config.yaml
crop_scale_min: 0.3
norm: "rmsnorm"
activation: "squared_relu"
parallel_block: false
inner_norm: false
patch_size: [6, 6]
projector_out: 256
projector_hidden_layers: 1
lr: 0.0051
batch_size: 512
lr_schedule: "step"
adamw_weight_decay_other_params: 0.01
Rows from block 5, named by matrix and row number. Rows with one number belong to one neuron. Each number is 128 + 32 x the weight over its row's rms, rounded and kept within 0 to 255. All counts start at 0. After the name is the row's rms in percent of the matrix's.
# fc1: MLP up (model.blocks.5.mlp.fc1.weight, 768x192), inputs 0-95
# fc2: MLP down (model.blocks.5.mlp.fc2.weight, 192x768, transposed), outputs 0-95
fc1.522 075 [123 138  98 151  88 137 134 110 124 197 141 113  99 123 113 133 153 136  69 214 115 159 189 192 138  83 118  86 123 134 148 125  92 182  84 159 153 103 137 140 140 142 123 225 109 121  86 209 134 122 196 189 173 128 144 120 119 156 102  36 118 120 124 105 112 126  81 121 106 155 132 181 114  91 145 145 121 136 104 106 121 126 105 104 112 145  87 106 127 115 160 127 102 118 100 163]
fc1.524 123 [108 136 185 183 134 112 119  85 131 185 122 117 110 143  92  84 163 120  79 152 132 190 111 134 161 113 163  80 144  96 114  97 207  82 154 137 167  83 122 113 125 119 137 122 128  94 217 118 162 109 158 185 145 138 134  99 144 115 154 123 113  77  81 161 141 144 145 135  59 144 131 104 135  73 106 124 127  84 102 129 116 111 148 128 105 120 123  38 162 151 132 142  90 151 194 124]
fc1.525 118 [154 132 125 130 228 127 164 153 126  52 118 129 150 100 123 167 109 124 168 130  78  85  95 113 119 126 163 151  76  82 181  97 110 162 195  87 133 172 115 195 109 157 123 137 129 143 112 165 126 124 112 107  81 101  91 187 139 122 149  40  79 137  88  98 143 133  90 131 130 117 108  65  87 209 161 119 151 107 129 119 104 122 169  97 134 101  97 114  66 122 140 132 139 140 115 118]
fc1.527 111 [115 157 177 109 145 140  97 114 106 131 113 104 146 140 101 135  98 123 171 190 171  70 141 116 117 115 127 180 152  94 122  93 108 118 149 121 105 122 166 121 153 177 173 130  95 194 149 155 118 155 103 115  97 153  99  74  71  87 134 138 169  97 135 113 155 156  98 120 125 118  93 114 127 122 169 129 124 151 159 101  79 155 183  79  45 137 172 162 112 140 175 115 119 102 151 201]
fc1.528 182 [218 122 123 130  72 116 123 101  78 137 121 123 110 153 128 109 122  99 172 107 177 115 143 155  77 156 137 176 129  94  64 107 129 167 141 139 200 129 118 157 135 119 188 161 148 143 119 157 132  92  96 164 127 112 150 142 152 147  78 150 135  92 128 136  91  72 149 176 143 162 138  92 137  96 109 182 142  94 122 147  61 134 125  86 109 139 153 125  49 127 111  96 125 107 135 131]
fc1.530 088 [140 135 107 130 137 104 140  22 119 108  59 147 179 128 114 205  96 131  67 126 184 124 145 107 111 123 202  99 128 101 172 104  85  85 135  57  84 112 146 171  99 139 109 122 123 158 125 125 106 158 144  91 191 128 118 152 101 132 134  85 116 141 102 255 109 125 124 109 131 143  91 147  77 112 151 102 177 141 112 104 117 108 175 118 135 133 152 144 110 171 155 125 144 152 158 158]
fc1.532 116 [151 163 113 128  47 199 137 113 114 164 142  86 110  84  76 162 126 168 148 120  84 140 127 113 129  86 122 115 110  74 197  97  81 173 131 144 106  90 141 161 134 141  65 130 142 154 143 135 143 126  93 133 123  96 145 143 146 209 140 111  91 177 127 133 143 155  95  65 139 183  55 115 129 106 164 140 108  67 166 149 154 156  87 141 158  99 143 107 143 144 141  78 115  92 147 125]
fc1.533 130 [ 96  93 127 166 138 128 119 114 141  87  55 171 130  67  75 151 159 131 136 116 115  75  36 162 139  65 154 166 100 153 154 154 155 147 182 110 142 117  77 150 121  89 104 162 136  90 128 115  93  95 166 154 209 164 175  92 146  92 135 110 153  53 156 107 127  74 107  95 118 169 166 115 109  86 165 131 119 133 102 149 119 141  82 178 117 127 169 138 110 148 142  89  90 176 117 130]
fc1.534 156 [149 124 140 109 136 128 164  38 154 106 137  95 131 117 132 133 156 176 152 144 158  97 105 157 172 103 145 143 113 166 183 131 145 121 188 197 123  77  84 127 148 116  90 147 108 112 172 141 132 107 139  99 109 143  83 143 143 166 120 141 151 130 175  51 186 140 136 168 132 108 131 127  60 104 161 183 145  89 112 165  99 122 118 103 171 154 147 107 132 203 105 118 132 201 216 174]
fc1.536 161 [111 110 112 127 130  67 116 132 102 114 106 136 144 137 152 136 146 132 139 194 116 119  92 118 154 146 162  62 123 127 152 116 176 101 158 175 108 146  51 119 142 129  78 141  67  84  89 150  94 150 126 166 150 151 145 107 149 135 133  85 179  86 101 112 129 167 176 115 130  95 146 164 135 132 168 177 163 120 170 125 122 124 166 123 164 122  27 136 108 146 105 103  88 141 139  45]
fc1.537 093 [ 99 119 108 135 168  84 150  96 149 100 138 115 157 128  89 109 159 148 170 167 166 129  65  82 101 152 108 117 118  88  67 171 136 138 132  96 169 129 109 146 137  56 120 179 153  50 127 179 100 103 157 116 169 153  91 165 120 107 140  49 128 128 215 105 154 172 129 150 118 109 157  72 151 114 118 164 122  96 148 102 113 154 178 212 180 117 104 104 106 155 134  82 101 124 114 146]
fc1.539 148 [171 176 133 116 138 185 151  83 126 108 133 115 177 118 167 151 164 139  82 115 123 132 123 153 182 122 122 116 101  73 128 153  97 173 207 142 144 139 129 101 147  97 171  66 146  93 134 152  94 147 112 177 100 188  87 129 158 137 159 117 129  77 131 140 171 152 170 114 119  98 136 151 156 148 171 152 165  70 121 119 176 158 165 129 134 116 219 138 133 143 105 137 102  99 132  29]
fc1.540 067 [ 85 154 128 126 119 155  75 142 179 126 143 167 116 107 141 156 132  95 139 153 112 177 147 121 168 180 147  57 156 128 102 113 113 156 151 123 139  94 144 106 137 100 166 118 132 133 119 110 143 151 133 181 123 147 102 227 139 123 131  90  79 123 103 121 111 160 111 138   0 165 173  86 148 108 138 161 146 204 131  95 159 125 116 113  78 121 115 107 137 113 165  60 151  93 121 110]
fc1.541 124 [ 63 151 182 161 173  87  85 190  67 186  93  96 153  77 114 143 147 126 126 122 119 142  89 135 181 191 100 177 108 149 118 211  90 121  97 101 134 140 162  77 101 142 134 209 122 172 159 163 103 154 140 117  79 178 155 145 149 138  97 187 142 172 135 133 134 126 174 110 218 107 140 171 158 143 127 126 135 143 116 169 148 173 143  76 132 147 152 195 139 122 117  55  82 136 131 114]
fc1.542 103 [181 125 192 134 131 195 138  81 173  88 149 122 127 105 115  95 144 104 167 127 110 100 121  59 174 136 134 125 123 120 127 151 100 114 128  83  94 182 155 113 109  21 125 119 157  62 103 114  97 135 138 151 121 139 104 149 139 158 140  60 125 159 201  86  89 117 119 135 120  99 150 114 146 117 138 110  64 128 163  93  83 127 131 184  94 131 117 118 195 118 169 116 144 116 122 148]
fc1.546 125 [ 88 137 170 135 146 150 133 151 113 148  81 149  79 138  98 147 160 160 155 129  81 145  91 144 163  84  76 118 119 144 169 158 107  90 133 171 116 168  70 104  91 144 134  95 156 117 151 135 156 160 161 125 121 116 185 115  96 114 168 142 119 135 111  94 137 135 132 182 132 125  58 100 177 125  56 127 145 128 126 156  63  89 200 183 122 146 143  65 163 130 143 141 121 106 138 204]
fc1.549 132 [152 108  86 118 138 113 107 115 104 157 108 127 179 165 132 119  59 131 138  95 140 116 104  76 103 156 108 175 152  63 115  98  51 142 123 112 139 133 120 106 150 213 128  85  33 146 140 129  96 139 127 151  99 109 139  93 111  72 166 168 116 117  82 144 139 140 102 132 106 146 120 148  60 179 118  94 117 154 169  55  86 134 158 129 128 154  99 132 124 119 115  88  71 138 138 154]
fc1.550 143 [107 210 135  92  97 131 126 134 131  75 196 147 142 143 118 141 115  87 128 163 139 183 111 155 177 125 114 112  83 119 136 134 130  80 150 191 112 119  72  48 200  65 126 106  84  97 166 116 129 121 160 120  68 125 139  94 106 114 122 125 107 117 152 141  76 102 106 127 150 106 137 152 141 134 175 136 105 126 135 159 146 177  87 112 158 119 139 203 156 125  95 108  92 132 120  74]
fc1.551 131 [ 96 103  57 130 128  81 146 137 105 142 110 137 148 121 229 135 155 185 160 118 124 126 139 100 151 101  96 113 160  97 141 129 148 157 198 138 113 118 147  81  93 121 147 122  81  97 174 131 111 155 108 111 114 110  98  46 134 127 124 102 117  89 190 116 167 129 156 102 151 122 119 129 127 126 133 136 115 141 137 106 170 119 130  92 142 113 106 129 118 140 122 154 159 138 132 113]
fc1.553 140 [146 188 171 146 116 162 109  84 134  99 118 193 104 100 197 126 118  88 201 140 103 141  77 105 185 100 165 164  90 107 161 181  79 168 126 118 162 147 148  93  91 127 124 149 153 122 170 129 120 115 124 112 153 124  81 134 133 126  95 125  93  80 180 135  85  85 179 109 138  68 139 205 104 163 102 104 112 143 105 112  98 112 110 171 151 104 149 128 146 157  95 107 127 120 136 202]
fc1.554 157 [154 135 165 165 134 113 180 159 130 138 161 170  76 113 112 101 112 176 136  95 145  81 135 183 117 130 168 166 131 130 116 153 125 176 161 140 133 178 160 142 135 153  97 130 110 128 144 151 126 177 157 128 107 129 117 156 106 124 190 184 183 136 146 138 148 134 110 129 130 153 137 133 191 139 117 103 146 158 148 112 123 218  84 130 131 154 136  97 124 169 115 116 200 100 194 109]
fc1.558 138 [120 133  73 143 170 131 126 112 125  91 104  95 132 114 145 100 163 167 172  93 119 108  49 167 139 136 138  94 117 178  90 143 120 163  70 138 137 150 159  72 146 132 180  95  97 160  48 106  93 119 141 182 152 157 150 140 121  99  94 160 114 125 189  90 134  95 122 103 107 164  88 166 181 165 150 144 128 201 119  59 157 156 142 116  54 171 125  71 131 169 135 128 101 114 157  98]
fc1.559 095 [151 119 184 143 191  75 162 147 129  72 101 132 117 140 136 143 175 136 165 101 146 115 101 110  98 122 163  82 101 145 123 101 190 142 146 169 115 171 165 157 140 128 139 150 144  99 110 168 119 151 193 106 163 147 209 164 186 132  68 112 144  78 168 117 131 162  90 152 162  98  92 133 107 121 136 125  61 150 179  64 116 110 141 103 117 134 125 119 160 133  87 122 132 101 151 135]
fc1.560 144 [115 124 122 124 110  94 158 125 156 152  98 129 106 163 166  89 120 175 119 152 134 166 123 121 143 103 160 203 115 155 175  99 135 120 111 164 134 140 172 118 131 149 126 136 152 230  12 150 202 156 116 128 135 164 148 153 126  93 134 116 148 148 120  70 136 102 148 147 128 135  99 120  67 132  99 170 160 150 130  83 127 163 110 107 217 164 139 166  84 178 140 131 143 162 173 160]
fc1.561 137 [136 116 161 152 180 132 168 126 115 154 119  99 182  64  87 113 134 102 121  73 125 193 116 131 119 168 118 121 132 126 144  78 151 117 146 161 149 132 112 143  83 122  98 104 137 124  86 138 125 106 124 120 114 128 122 164 132 112  81 116 103 164 180 141 142 105 136  82 142 129  69 158 129 162 101 255  99 145 125 163 116  97 118 123 102 161 124 118 157  90 172 116 165  94  87  92]
fc1.562 120 [149 158 107 200 126  50 137 139  92  84 107  78 140  82 170 117 166 126 122 135  90 113 125  43 145 150 156 122 149 156  89 121  86 180 159 143 184 138 128 173 135  94  96 126 141  94 134 130  80 182 119  99 175 107 106 101  79 123 159 157 158 142 135 136 127 159 119 108 131 107 128  91 142 163 139 157 125 173  56 113 128 118 168 159 161 145  82 168  72 132 164 216  82 114 112 124]
fc1.563 092 [ 63 155  98 189 101 137 114 102 146 123 135 144 144  90 130 111 153 141 106 130 136 143 127 148  89 158 163 128 152 151 115 148 103  94 126 126 194 135  46 117 113 172 139 133 109 100 123 128  75 128 104 101 114 166  50 103  44  85 101  94 121 126  76 124 136 109 119  76 144 139 125 146 132 179 112  75 211  85 115 148 152 114 162 140  91  94  70 115 136 136 172 177 115  90 137 129]
fc1.566 150 [129 115 161 152 160 119 125 103 121  78 107 143 109 145 105 118  92  85 117 156 105 149 110  75 166 108 127 144 132 187 215 117 144 158 156 147 132 111 115 130 100 131 152 115 164 112 180 127 137  85 129 116 140 152 110 113 163 148 158 127 135 182 111 140 105 102 140 149 206 158 127  96 173 162 116 167  90 124 105 124 108 136  95  90 159 103  99 114 126  86 135 114 115 139 122  77]
fc1.568 134 [125 132  95 123 167 125 100  70  85 160 100 221 101 101 136  92 133 118 153  87 127 130 187 110  85 117 143 159 140 118  77  96  70 147 141 127 185  88 108 128 168 108 135 189 151 107 140 143 178 132 103 158 126 152 107  79 145 176  98 145 136 185 115 173 113 122  91 132 144 139  75 125  99 150  90 167 134  68 139 116 164  90  96 186 116  99 134  76 123 147  92 152  91 164 164  97]
fc1.571 126 [114 112  92 168  67 118  83 109  82 148  97 145 112  96 116 148 146 157  74 131 136 124 140  24  84 101 162 126 128  86 137  79 110 129 175 110 178 111 177 146 125 173 146 140  78 144 123 130 151 131 144 168  93 133 113 130 129 126 123 166 168 115 133 137 117 197 144 133  50 161 118 195 153 130 163  86  57 140  68 102 119  78 125 116 103 133 144  76 190 146 121 138 108  75 139 166]
fc1.573 131 [131 115 162 148 181 119  97 147 145 133 104 105 175 163  76 113  95 157 102  96 123 160 115  96  94 153 199  86 171 148 152 174 113 132 118 163 133 159 123 160 116 118 104 177 109  97 113 129 150 115 129 118 156  80 118 108 148 113  72  96 174 121 141 145 144 102  95 100 132 160  84 151 149 147 154 201 162  86 109  60 158 121 126 117 125 128 100 112 128 146 144 139 163  65 128 125]
fc1.574 111 [137 166 152 145 141 135 158 134 120 106 146 131 138 185 126 147 127  90 115 212 163 119  82 156 127 130 179  99  89 116 120 148 141  71 136 125 117 119 118 101 171 138  89 179  91 118 166 128  76 108 183 156  46 143 181 158 119 107 113 126 141  79 111 116  95 132 172 128 164 105  78 132  74 172 183 132  98  84 173 138 130 124 132 143 152 113 131 129 133 140 153  94 128 119 129 136]
fc1.576 146 [159 121 162 172 122 159 145  94 116 132 161 175  73 171  78  95 123 146  98 102 167 153 136 127 136 158 142 103 224 121 141  83 119  56 111 132  68 130 179 158 155 117 155 154 135 107 113 132 136 145 138 120 134  97  36 160  95 157 150  73 104 132 102 148  93 184 200 148 160 128 145  91 138 112 136  83 107 105 166 126 109 175  79 113  93 136 124  53 117 142 133  82 141 124 139  90]
fc1.577 125 [128  76 151  94 100 112 104  93 138  99 124 115 121 159 170 103  84  95 155 128  83 149 143 124 162  74 176  87 147  88 161 160  93 194  65 125 120 116 169 165 153 153 110 188 101 150  81 110  90 121 144 127 153 110 126 162  62  94 169 199 132  89 192 127 102 152 131 111 121 110 117 108  83 145 170 146  80 100 102 145 149  90 166 146 165 129 139 126 114 156 178 136  94  68 141 226]
fc1.578 130 [133 111 147 142  92 190  95 124 127 104 119 115 135 123 159 140 119 123 163 182 103  91 128 129  84 147 125  74 103  79 148 135 105  99 143 132 136 200 205  79 106 104 106 103  70 130 145 178 131 151 145 161 164 140 140 118 169  78 129 110 165 128 121 174 134 100 106 163 144 176  52  88 145  65 155 133 111  99 140 106 171 129 205 152 144 139 164 164 119 126  99 133 107 136 131 108]
fc1.579 108 [189 135 116 136 142 132 100 116 145 182 109 184 160 122 108 112 116  73  97 147  78 170 174  85 157  52 145 114  87  80  89 135 121 102 220 122 128  90 150 135  77 122  62 174 148 119 128 106 139 138 155 144  97 113 165 157 127 171 110 135 113 119 138 163 152 109 123 156  37  88 173 154 123 142 146 141 140 104 144 134 143  99 123 113  39 178 128  83 138 106 167  88  87 132  97 135]
fc2.522 072 [159 143  94  89 116 117  77 125 141 114 143 151 165 153 120 102 108  84 163 119 131 104 107 141  98 142 127 139 126  73  92  70 126  74  92 123 160 133 118  88 141 143  94  59 131 144 110  71 193 140  66  91 106 130 123 108 175 155 155 164  95 119 112 110  98 138 104  99 131 115 163 107 126 115 121  86 161  97 115 212 151 133 139  80 153  93 139 118 172 111  99 197 163 127 119  92]
fc2.524 124 [143 140  97 131 122 161 104 157 107  43 124 167 181  71 193 165  89 184  92 163 125 112 162 115 126  95 121  97 136 180 118 157  78 157 165 107 131 107 186 112 112 159  66 138 183 153  96 139  59 105 125 135 139 115 165 171 164 118 125 177 152 147 217 117  75 143 111 154 205 106 125 148 130 183 118 110  92 122 183 152 163 112 170 114 101 112 130 112 130 159 134  98 139 114  88 180]
fc2.525 120 [149 127 186 149 125 141 136 166 131 202 101 133 166 134 100 147 102  73 112 154  50  64 117 158 131 130  98 132 152 138 122 119  90  69  85 142 179 186 205 131 114  88 124 128  75  96 165 147 172 149  99 124 128 105 201 183  74 149 149 178 121 153 148 108  60 160 117 142 121  95 136 105  99  91 116 119 109 142 133 118 170 155  74 128 116 159 128 129 147 144 113 182 102 141 175 155]
fc2.527 109 [169 125 155 140 153 120 107 143 118 126 140 136 119 140  64 117 118 128  97 136 116 126  69 190 163 122 171 134  59 107 184 117 146  77  55 161 145 142 217 171 169 126 148 136 108 124 135 121 180 125 139  93 152 101 141 164 124 121  83 153 115 114 114 153  11 111 118 237 122 145 145 110 150 190 198 108 111 136 180 128 110 139  88 137  91 121 129 122 119 135 127 162 116 134 196  82]
fc2.528 172 [139 191 182 166 163 131 148 140 108 146 120 131 130 154 208 113 164  93 118 154 162 169 173 128 134  90 139 135 171 172 166 157 101 118 158 146 177 123 147 144 168 140 135 131 140  81 123 121 134 117 157 139 210 132 165 195 153 160 115 180 134 159 155 118 143 113 117 152 154 184 191 176 181 180 174 113  96 149 106 171 149 167 112 133 131  96 141  91 163 152 125 146 137 162 144 100]
fc2.530 135 [128 121 132 110 128  93 113  49 124 124 132 145 131 150 109 162 111 141 140 129 124 112 143 149 141 132 119 114 134 136 155 127 104 122  99 131 118 177 112 145 133 103  98 136 127 145 148 125 123 143 117 132 113 126 138 167 130 124 142 140 109 116 135 255 141 157 120 105 145 106 146  94 125 137  97 127  94 126  99 144 136 102 129 162 164 124  95 132 112 138 116 132 151 131 123 146]
fc2.532 117 [189  77  39  81 138 137 116 113 147 142  95 127 125 123 112  87 129  84  98 123 140 157 169 101 107 194  97 105 114 105 117 158 179 133 139 122 130 125 135  94  95 141 177 148 176 134 126 183 158 126 129 123 109 132  85  93 151 130  80 124 136 224  76  96  90 179 120 213 110  95 138 126 154  89 115  91 132 130  86 157  98 134 111 105 128 139  99 107 126  96 148 126 148 108 166 132]
fc2.533 139 [150 146 128  94 103  99 130 119 103  82 164  69 111 167 190  87 129 160  66 137 169 156 177 111 225 172  95 108 136 124 157 100 103 130 104 139 116 111 203 121 116 129 162 140 131 156 142 161  91 134  94 111 121  83 122 163 128  67 134 204 108 126 107 120 124 178 229 199 169 119 124 117 156 140 133 139 113  87 170 136 139 178 146 205 126 128  94  96 127  86 172 108 133 101 142 140]
fc2.534 156 [ 69 132 102 114 125  97 103 145 152 170 133 126 103 108 138 208 173 139 156 127 158 199 122 131 142 158 123 171  53 135 101 110 113 145 149  98 126 126 220  98 110 123 160 122 143 109 208 113 131 147 106 149 110 160 124 113 133 110 114 130 114 117  76  84 145 110 153 124 113 151 107 118 156 164  77  63  89 101 168 152 139 135 141  76 139 118 155 153 125 135 163 134 119 117 150 132]
fc2.536 134 [111 110 165 122 111  83 121  98  71 143  93 108 137 136 128 100 133 145 150 109 139  84 123 105 130 127  92 153 155 133 117 151 153 184 121 104 154  83 114  93 141  94 133 103 153 118 128 115 137 137 119 138 129 108 148 105 198 162 212 115 117  96 163 166 107 113 118 160 106 112  79 148 160 127 124 175  96  89 126  93 109 129 121 104 117 162  73 129 112 125  49  88 172 169 104 129]
fc2.537 079 [ 91 192 137 131 135 150 122 114 194  90 162 116  85 155 149 129  99 148 110  79  71  87 155 126 150 102 184 161  94 150 159 110 129 141 139 156 141 161 162 159 134 153 137  75  58 156 141  87 113 133  90 138 121 161 213  81 103 114 122 110  71 167  75 120 115 129 150 131  96  91  64 159 128 123 151 103 165  95 113  95 155 105  99 131  88 135 154 149  83  87 173  49 158 165 119 162]
fc2.539 134 [133   0  97 188 112 165  97 111 129 154 134  69 123 140 118 148 162 105 160 121 127 127 116  94  82 147 133 149 142 152 127 184 177 176 124 119 143 130 122 133 163 211  81 123 132 132 124 117 156 109 159 138 158 111 164 106 145 135 119 154 156  96 131 139 114 119 112 170 162 130 109 159 109 132 169 121 154 114 110  81 104 111 186 134 115 117  91 139 116 108 164 143 118 123 144 100]
fc2.540 066 [122 111 171  99 186 132 108  96 143 136 171  79 143 135  95 140 114 187 103 153  71 132 132 145 106  70 103 136 159 189  67 147 117 102 132 130 160 146 151 100 130 160  96 148 143 127 139 115  99 140 150 120 140 103 142  45 157 116 107 155 138 100 143  92 138 122 134 110 150 143 157 150 169 135 142 132  85 124 155 154  70 143 150 111 110 117 159 146 100 126 103 166 133 117 131 149]
fc2.541 140 [151  96 130 111 130 137 101  90 122 134 140 135  90 114 153 144 128 135 194  86 141 101  81 111 131 103  62 141  87 143 108 130  85 148  90 116 110  84  91 127  45  90 109  82 102 106  85 127 196 124 122  82  68 112 123  35  88 127 123 116 183 107 107 177 103  85  84 103 132 112 122 104 120  59 122 126 140 144  75 103  94  99 111 144  98 135 146 119 101 125 103  91  99 100 120 115]
fc2.542 096 [ 82 140 139 124 158  67 130 142 165 162 111 144 125 162  76 112 101  85 132 126 104 163 135 200 141 113 140 204  63 120 113 100 101 144 145 181 160 133 115 172  96 194 116 106 109 141 146 133 144 116  87 132 115 106 199 148 123  94 110 128  85  98  88 116 162 106 159 132 140  95  87 142 103 119 157 112 143  93 139  86 174 111 141 152 166 143 137 114  35 130  70 102  72 128 125 128]
fc2.546 130 [135 124 135 177 116  99 116 116 144 108 126 109 161  96 125  91 125 146  90 115 144 131 147 139 155 121 144 112 112 137 109 129 140 127 131 135 184 136 139 163 100 119 121 145 127 168  36 119 150 119 104 142 167 143 176 174 122  98  66 169 171 156 101 190 136  77 129 121 196 183 161  82 139 137 193  77  32 130 163 146 153 161 102 147 125 134 151 103  69 126 114  98 120  73 151 123]
fc2.549 151 [136 126 177 140  76 216 138 140 154 118 149 145 113  72 148 130 139 179 127 134  68 154 115 142 203 108 187 104 139 147 126 126 157  62 171 146 152 127 117 134  59  91 134 154 188 126 108 118 198  45 125 105 150 128 124 122 148 202 106 133 146 169 154 124 155 121 112 174 108 140 134 113 142 138 137 165 158 118  93 146 156  86 122 163  68 105 153 150 132 130 161 155 131  97 101 113]
fc2.550 122 [176  77 118 162 113  95 143 106 123 172 125 137 121 135 178 123 107 154 188 124  71 118 129 109  67  82  96 112 131 114 149 135 103 143 124  31 127  90 143  96  99  93 114 175 134 134 179 166 109 105  90  95 137 150 128 102 164 119 169  76 121 119  73 173 140 188  69  76 120 156 157 118 144 133 134 115 157 100 107 105  91 112 102 127 118 115 118 103 150 120  76 199 146 131 138 142]
fc2.551 113 [101  80 138  88 107 110 178  94 100 152 129 110 173 101 161 130 144 150 109  88 153 128 169  78 138 122 137  96 173 154 137  92 124 170 219 105 118  95  93 110 140 139 164 128 169 149 151 134 114  97  96 100  90 157  89  81 114 127  96 155 158 140 116 124 137  52  98 107 118  88 159 128 140 184 158 170 104 124 117 157  92 133 109  71 108 141 113 141 124 104 108 133 138 114 107 105]
fc2.553 138 [128 111  94 127 135 116 138 128 125  74 141 116 108 165  77 187 123  84 102 146 144 122  65 145  84 124 169 113 178 104 128  74 173 123 126 105 119 106 158 174 119 105 158 101 129 138 147 129  83 153 129 167  95 140 173 154 152 138 149 180 161 118  85 115 134 206  38 149 136 147 104 115 144 137 191 165  86  93 145 152 147 144 133 133 134 210  71 115  83 173 124 174  93 125 114 113]
fc2.554 167 [130 126 107 124 131  95 187 138 127 115 125 163 210  96 121 145 141 163 169 145  86 124 129 121 150  98  91 110 151 130 177 166 164 186 107 132  94 109 154  78 135 114  86 119 131 147  77  88 107  70 120 181 108 152 108 140 118 126 165  97 141 141 110 102 156 158 101 133 170 114 130  87 121  89  96 125 125 148 123 156 158 180 136 136 169 123 137  91 100 175  89 147 107 131 200 145]
fc2.558 130 [162 104 188 121 122 128  94 164 121 152 127 120 140 142  58 164 130 158  87 149 175 165 159  81 125 147 148 124 154 124 102 147 123 148 116  99 142 145 106 108 130  91  84 148 149 110 105 126 152  77 125 110 117 163 124 102 125  91 158 120 143 162  86 137 138 175 161 130 136  82  82  65 110  90  77 134 141 112 128 137  84  99 122 134 255  91  77 161  80  65 167  96 141  96 106  90]
fc2.559 095 [130  68 171 103 148 155 146 144 134 156 116 101 107 120 161  65 150 111  96 162 171 142  71 141 104 166 178 137  86 121 108 129  81 117  62 120 204 134 106 138 116 104 169 107  81 155 111  72 109  59  94 134  98 155  78 118 128 123 164 120 144 129 111 143 118  43 148 127 132 122 170 139 124 138 130 110  59 136 133 132 133  52 139 128  92 140 166 145  94 119  66  97 155 118 188 146]
fc2.560 149 [109 151 107 150 136 102 107 189 151 112 151 130 124  61 110 132 179 160 126 130 143  22 121 120 133 106 145  57 235 126  50 154 136 124 101 100 163 135  37 102 150 104  86 147  95 125 153  93 147 144 148 179 107 144 129 121 157 166  97  81 131 123 138 136 164 121 154 117 179 128 146 188 185  94 121 171  82  95 129 148  90 136 106 105 177 116 153 162 120  79 179  89 116 152 101 149]
fc2.561 152 [141 100 140  89 121  65 170 139 181 117  79 145  60  17 155 101  99  87  93 138 121 123 134 122 179  86 213 135 126 159 138 108 100  92 107  84 151 160 117 127 119 140 115 126 107 159 112 166 112 129 126 145 123 135 155 111 105 138 134  79 109 106 152 185 105 102 137  75 160  98 155 129 201 116 115 154  48 116 108 138  47 162 116 146  96 158 127 163 114 147 116 131 112 128 139 118]
fc2.562 115 [ 62 101 137  97 124  88 128 116 141 106 127 170 121  98 174 129  99 166 145 128 174 141  84 121 138 126 161 107 100 126 124 121 147 128 183  92 137 118 147 144 117  91  78  68  90 139  94 101  96 140 106 143 109 165 156 122  95 133 133 125 148  87 125 134 182 141 116 108 143 138 150 126  92 163  82  97  80 115 170 131 109  96  98 111 142 133 161 107  91 119 130  52 159 197  95 114]
fc2.563 095 [182 136 145  75 130 111 121 150 146 133 132 163 176 161  95 138 103 104 115 126 154 139 118 154 139 160 114 150 162 127 145 116  95 101  79 174 111 132 209 138 128  78  71 151 101  89 116  95 126 100 198 106 140  38 237 174 133 140 118 125 115 137  94 141 159 147 148 169 122 123 139 163 148  84 152 111  92 177 107 131 116  80 126 121 132 153 109 155 145 105  74 111  95 151 110 164]
fc2.566 169 [142 113 107 168 149 165 188 169  67 182 138 141 143 160 183 170 161 149 103 106 179 124 140 139  83 129  74 140 124  88  95 170 144  64  86  96 123 139 138 143 139 109  87 111 121 104 128 123  90 255 151  92 157 124 166 153 136 123 124 166  73 117 122 139 111 133 139  99 115 102 123 133 135 106 181  93 191 134 139 123  84 161 129 141 110 135  88 122 130 206 118 149 132 144  80 115]
fc2.568 137 [142  84 141 141  78 138 155 142 169  99 126 128 147 161 127 123 142 124 114 116 205 112 108 110 128 130 160  82 153 162 148 100 155 163 146 125 112  84 148 113 127 117  84  86  81 105 131 143 128  74 154 109 125 137  79 123 130 158 120 118 133  74 162 154 134 151 176 150 151 131 131 109 122 158 176 140 131 218  77 145 132  26 127  63  61 189 109 100 128 105 158  86 175 120  77 138]
fc2.571 135 [162 177 153 100 144  42 132 123 144 141 142  86 121 182 141 116 112 168 141 156 138 126  97 162 164  99 107 128 138 144  87 146 169 134 170 113 147 146 113 157 105 162 120  96 197  81 127 206 139 123  53  92 128 124 116 101 114 167 133  89  97 124 167 157  95 153  71  96 183 175 157 110 111 153  64 134 117 121 144 146 153 168  89 140 101 107 138  90 111  97 169 149  92  97 151 116]
fc2.573 113 [103  93 122  93 108 175 110 150 123 140 203 149 106 165 112 145 145 160 142 117 160 133 147 124 144 171 125 112  90 153 178  79  84 139 112 127 185  64  98 121 118  89 137  84 131  66 135 121 133 156 111 131 110  91 117 169 118 110 103 212 141 150 162 155  83 118 143 132 119  75 118  88 130 129 126 132 140 167 134 123 141 156 128 119  86 129  94 157 139 118  79 101 132 140 106  60]
fc2.574 124 [191  96  98  80 140 127 136 114 116  71  88 141  99 175 172 117 137  99 122 137 103 126 155 121 140 130 138 133 176 142 105 122 167 146 148  86 164  96 124 133 172 115 219 131 114 157 102 143 105 144 111 150  82 125 113 129 131 144 138  68  88 146 155 113 146 134 141 150 105 137 138 143 122  78 123  96 212 137  86 129  91 156 129 181 118 152 143 172 126 141 103 153 141 155 126 154]
fc2.576 155 [101 135 102  86 122 109 130 130 121 168 128 149 176 139 149 145 112 115 130 128 105 132 143 172 110 146 102 137 114 121 157 139 109 144 157 150 154  85  84 127 125 109 121 168 104 194 151 124  87 117 156  96 153 177 192 114  95 128  93 151  95 183 221 114 149 158 184 130  70 122 102 143 122 134 120 142  77 141 173 138  97  86  96 137 139  93 139 225 180 143  99 148 108 165 152 110]
fc2.577 111 [ 86 128  82 129 117 152 140 113 139 108 124 152 124 130  87 201 137 124 106 125 118 136 106 126 126 157 146  97 108 175 128  92  95 108 164  84 171 127  83 116 183 168  85 135 125 122 114 158 166  90 124 162 128 135 139  72 111 173 127 149  93 111 101  70 134  88  73 178 171 104  95  89 109 129  62 144 141 166 116 108 128 136  89 161  67 155 115 109 131 176 132 116 184 169  71 118]
fc2.578 115 [117 124 119  94 144 117 116 124 169 105 159  79 125 126  54 116 122 124 148 105 106  52 134  63 158 129 109 134 114 114 116 130 126 131 208 105 167 157 150 162  94 154 142 106 127 133 135 120 108 142  56 110  67 147  16 137 141  92 155 126 122  81 132 128 100 184 103 175 115 156 118 138  84 129 161  84 154 143 158 119 127  71 154 116 161 135 163 111 111 132  62 115 117 116 154 114]
fc2.579 120 [120 144 153 158 151  93 158  98 127 100 165 113  81 135 145 119 106 186 150 127 128 120 123 136 116 179 128  52 144 154 100 120 142 158 147 125 185 150 156 142 137 167 137  86 126 131 116 159 113 126 161 135 172 142 137  84 121  53 156  95 122  88 147 154  89 132 159 138 255 218 119 116 163 123 133  78  92 114 166 196 152 112 160  73 189   0 146 128 170 164  92 141 114 133 200 112]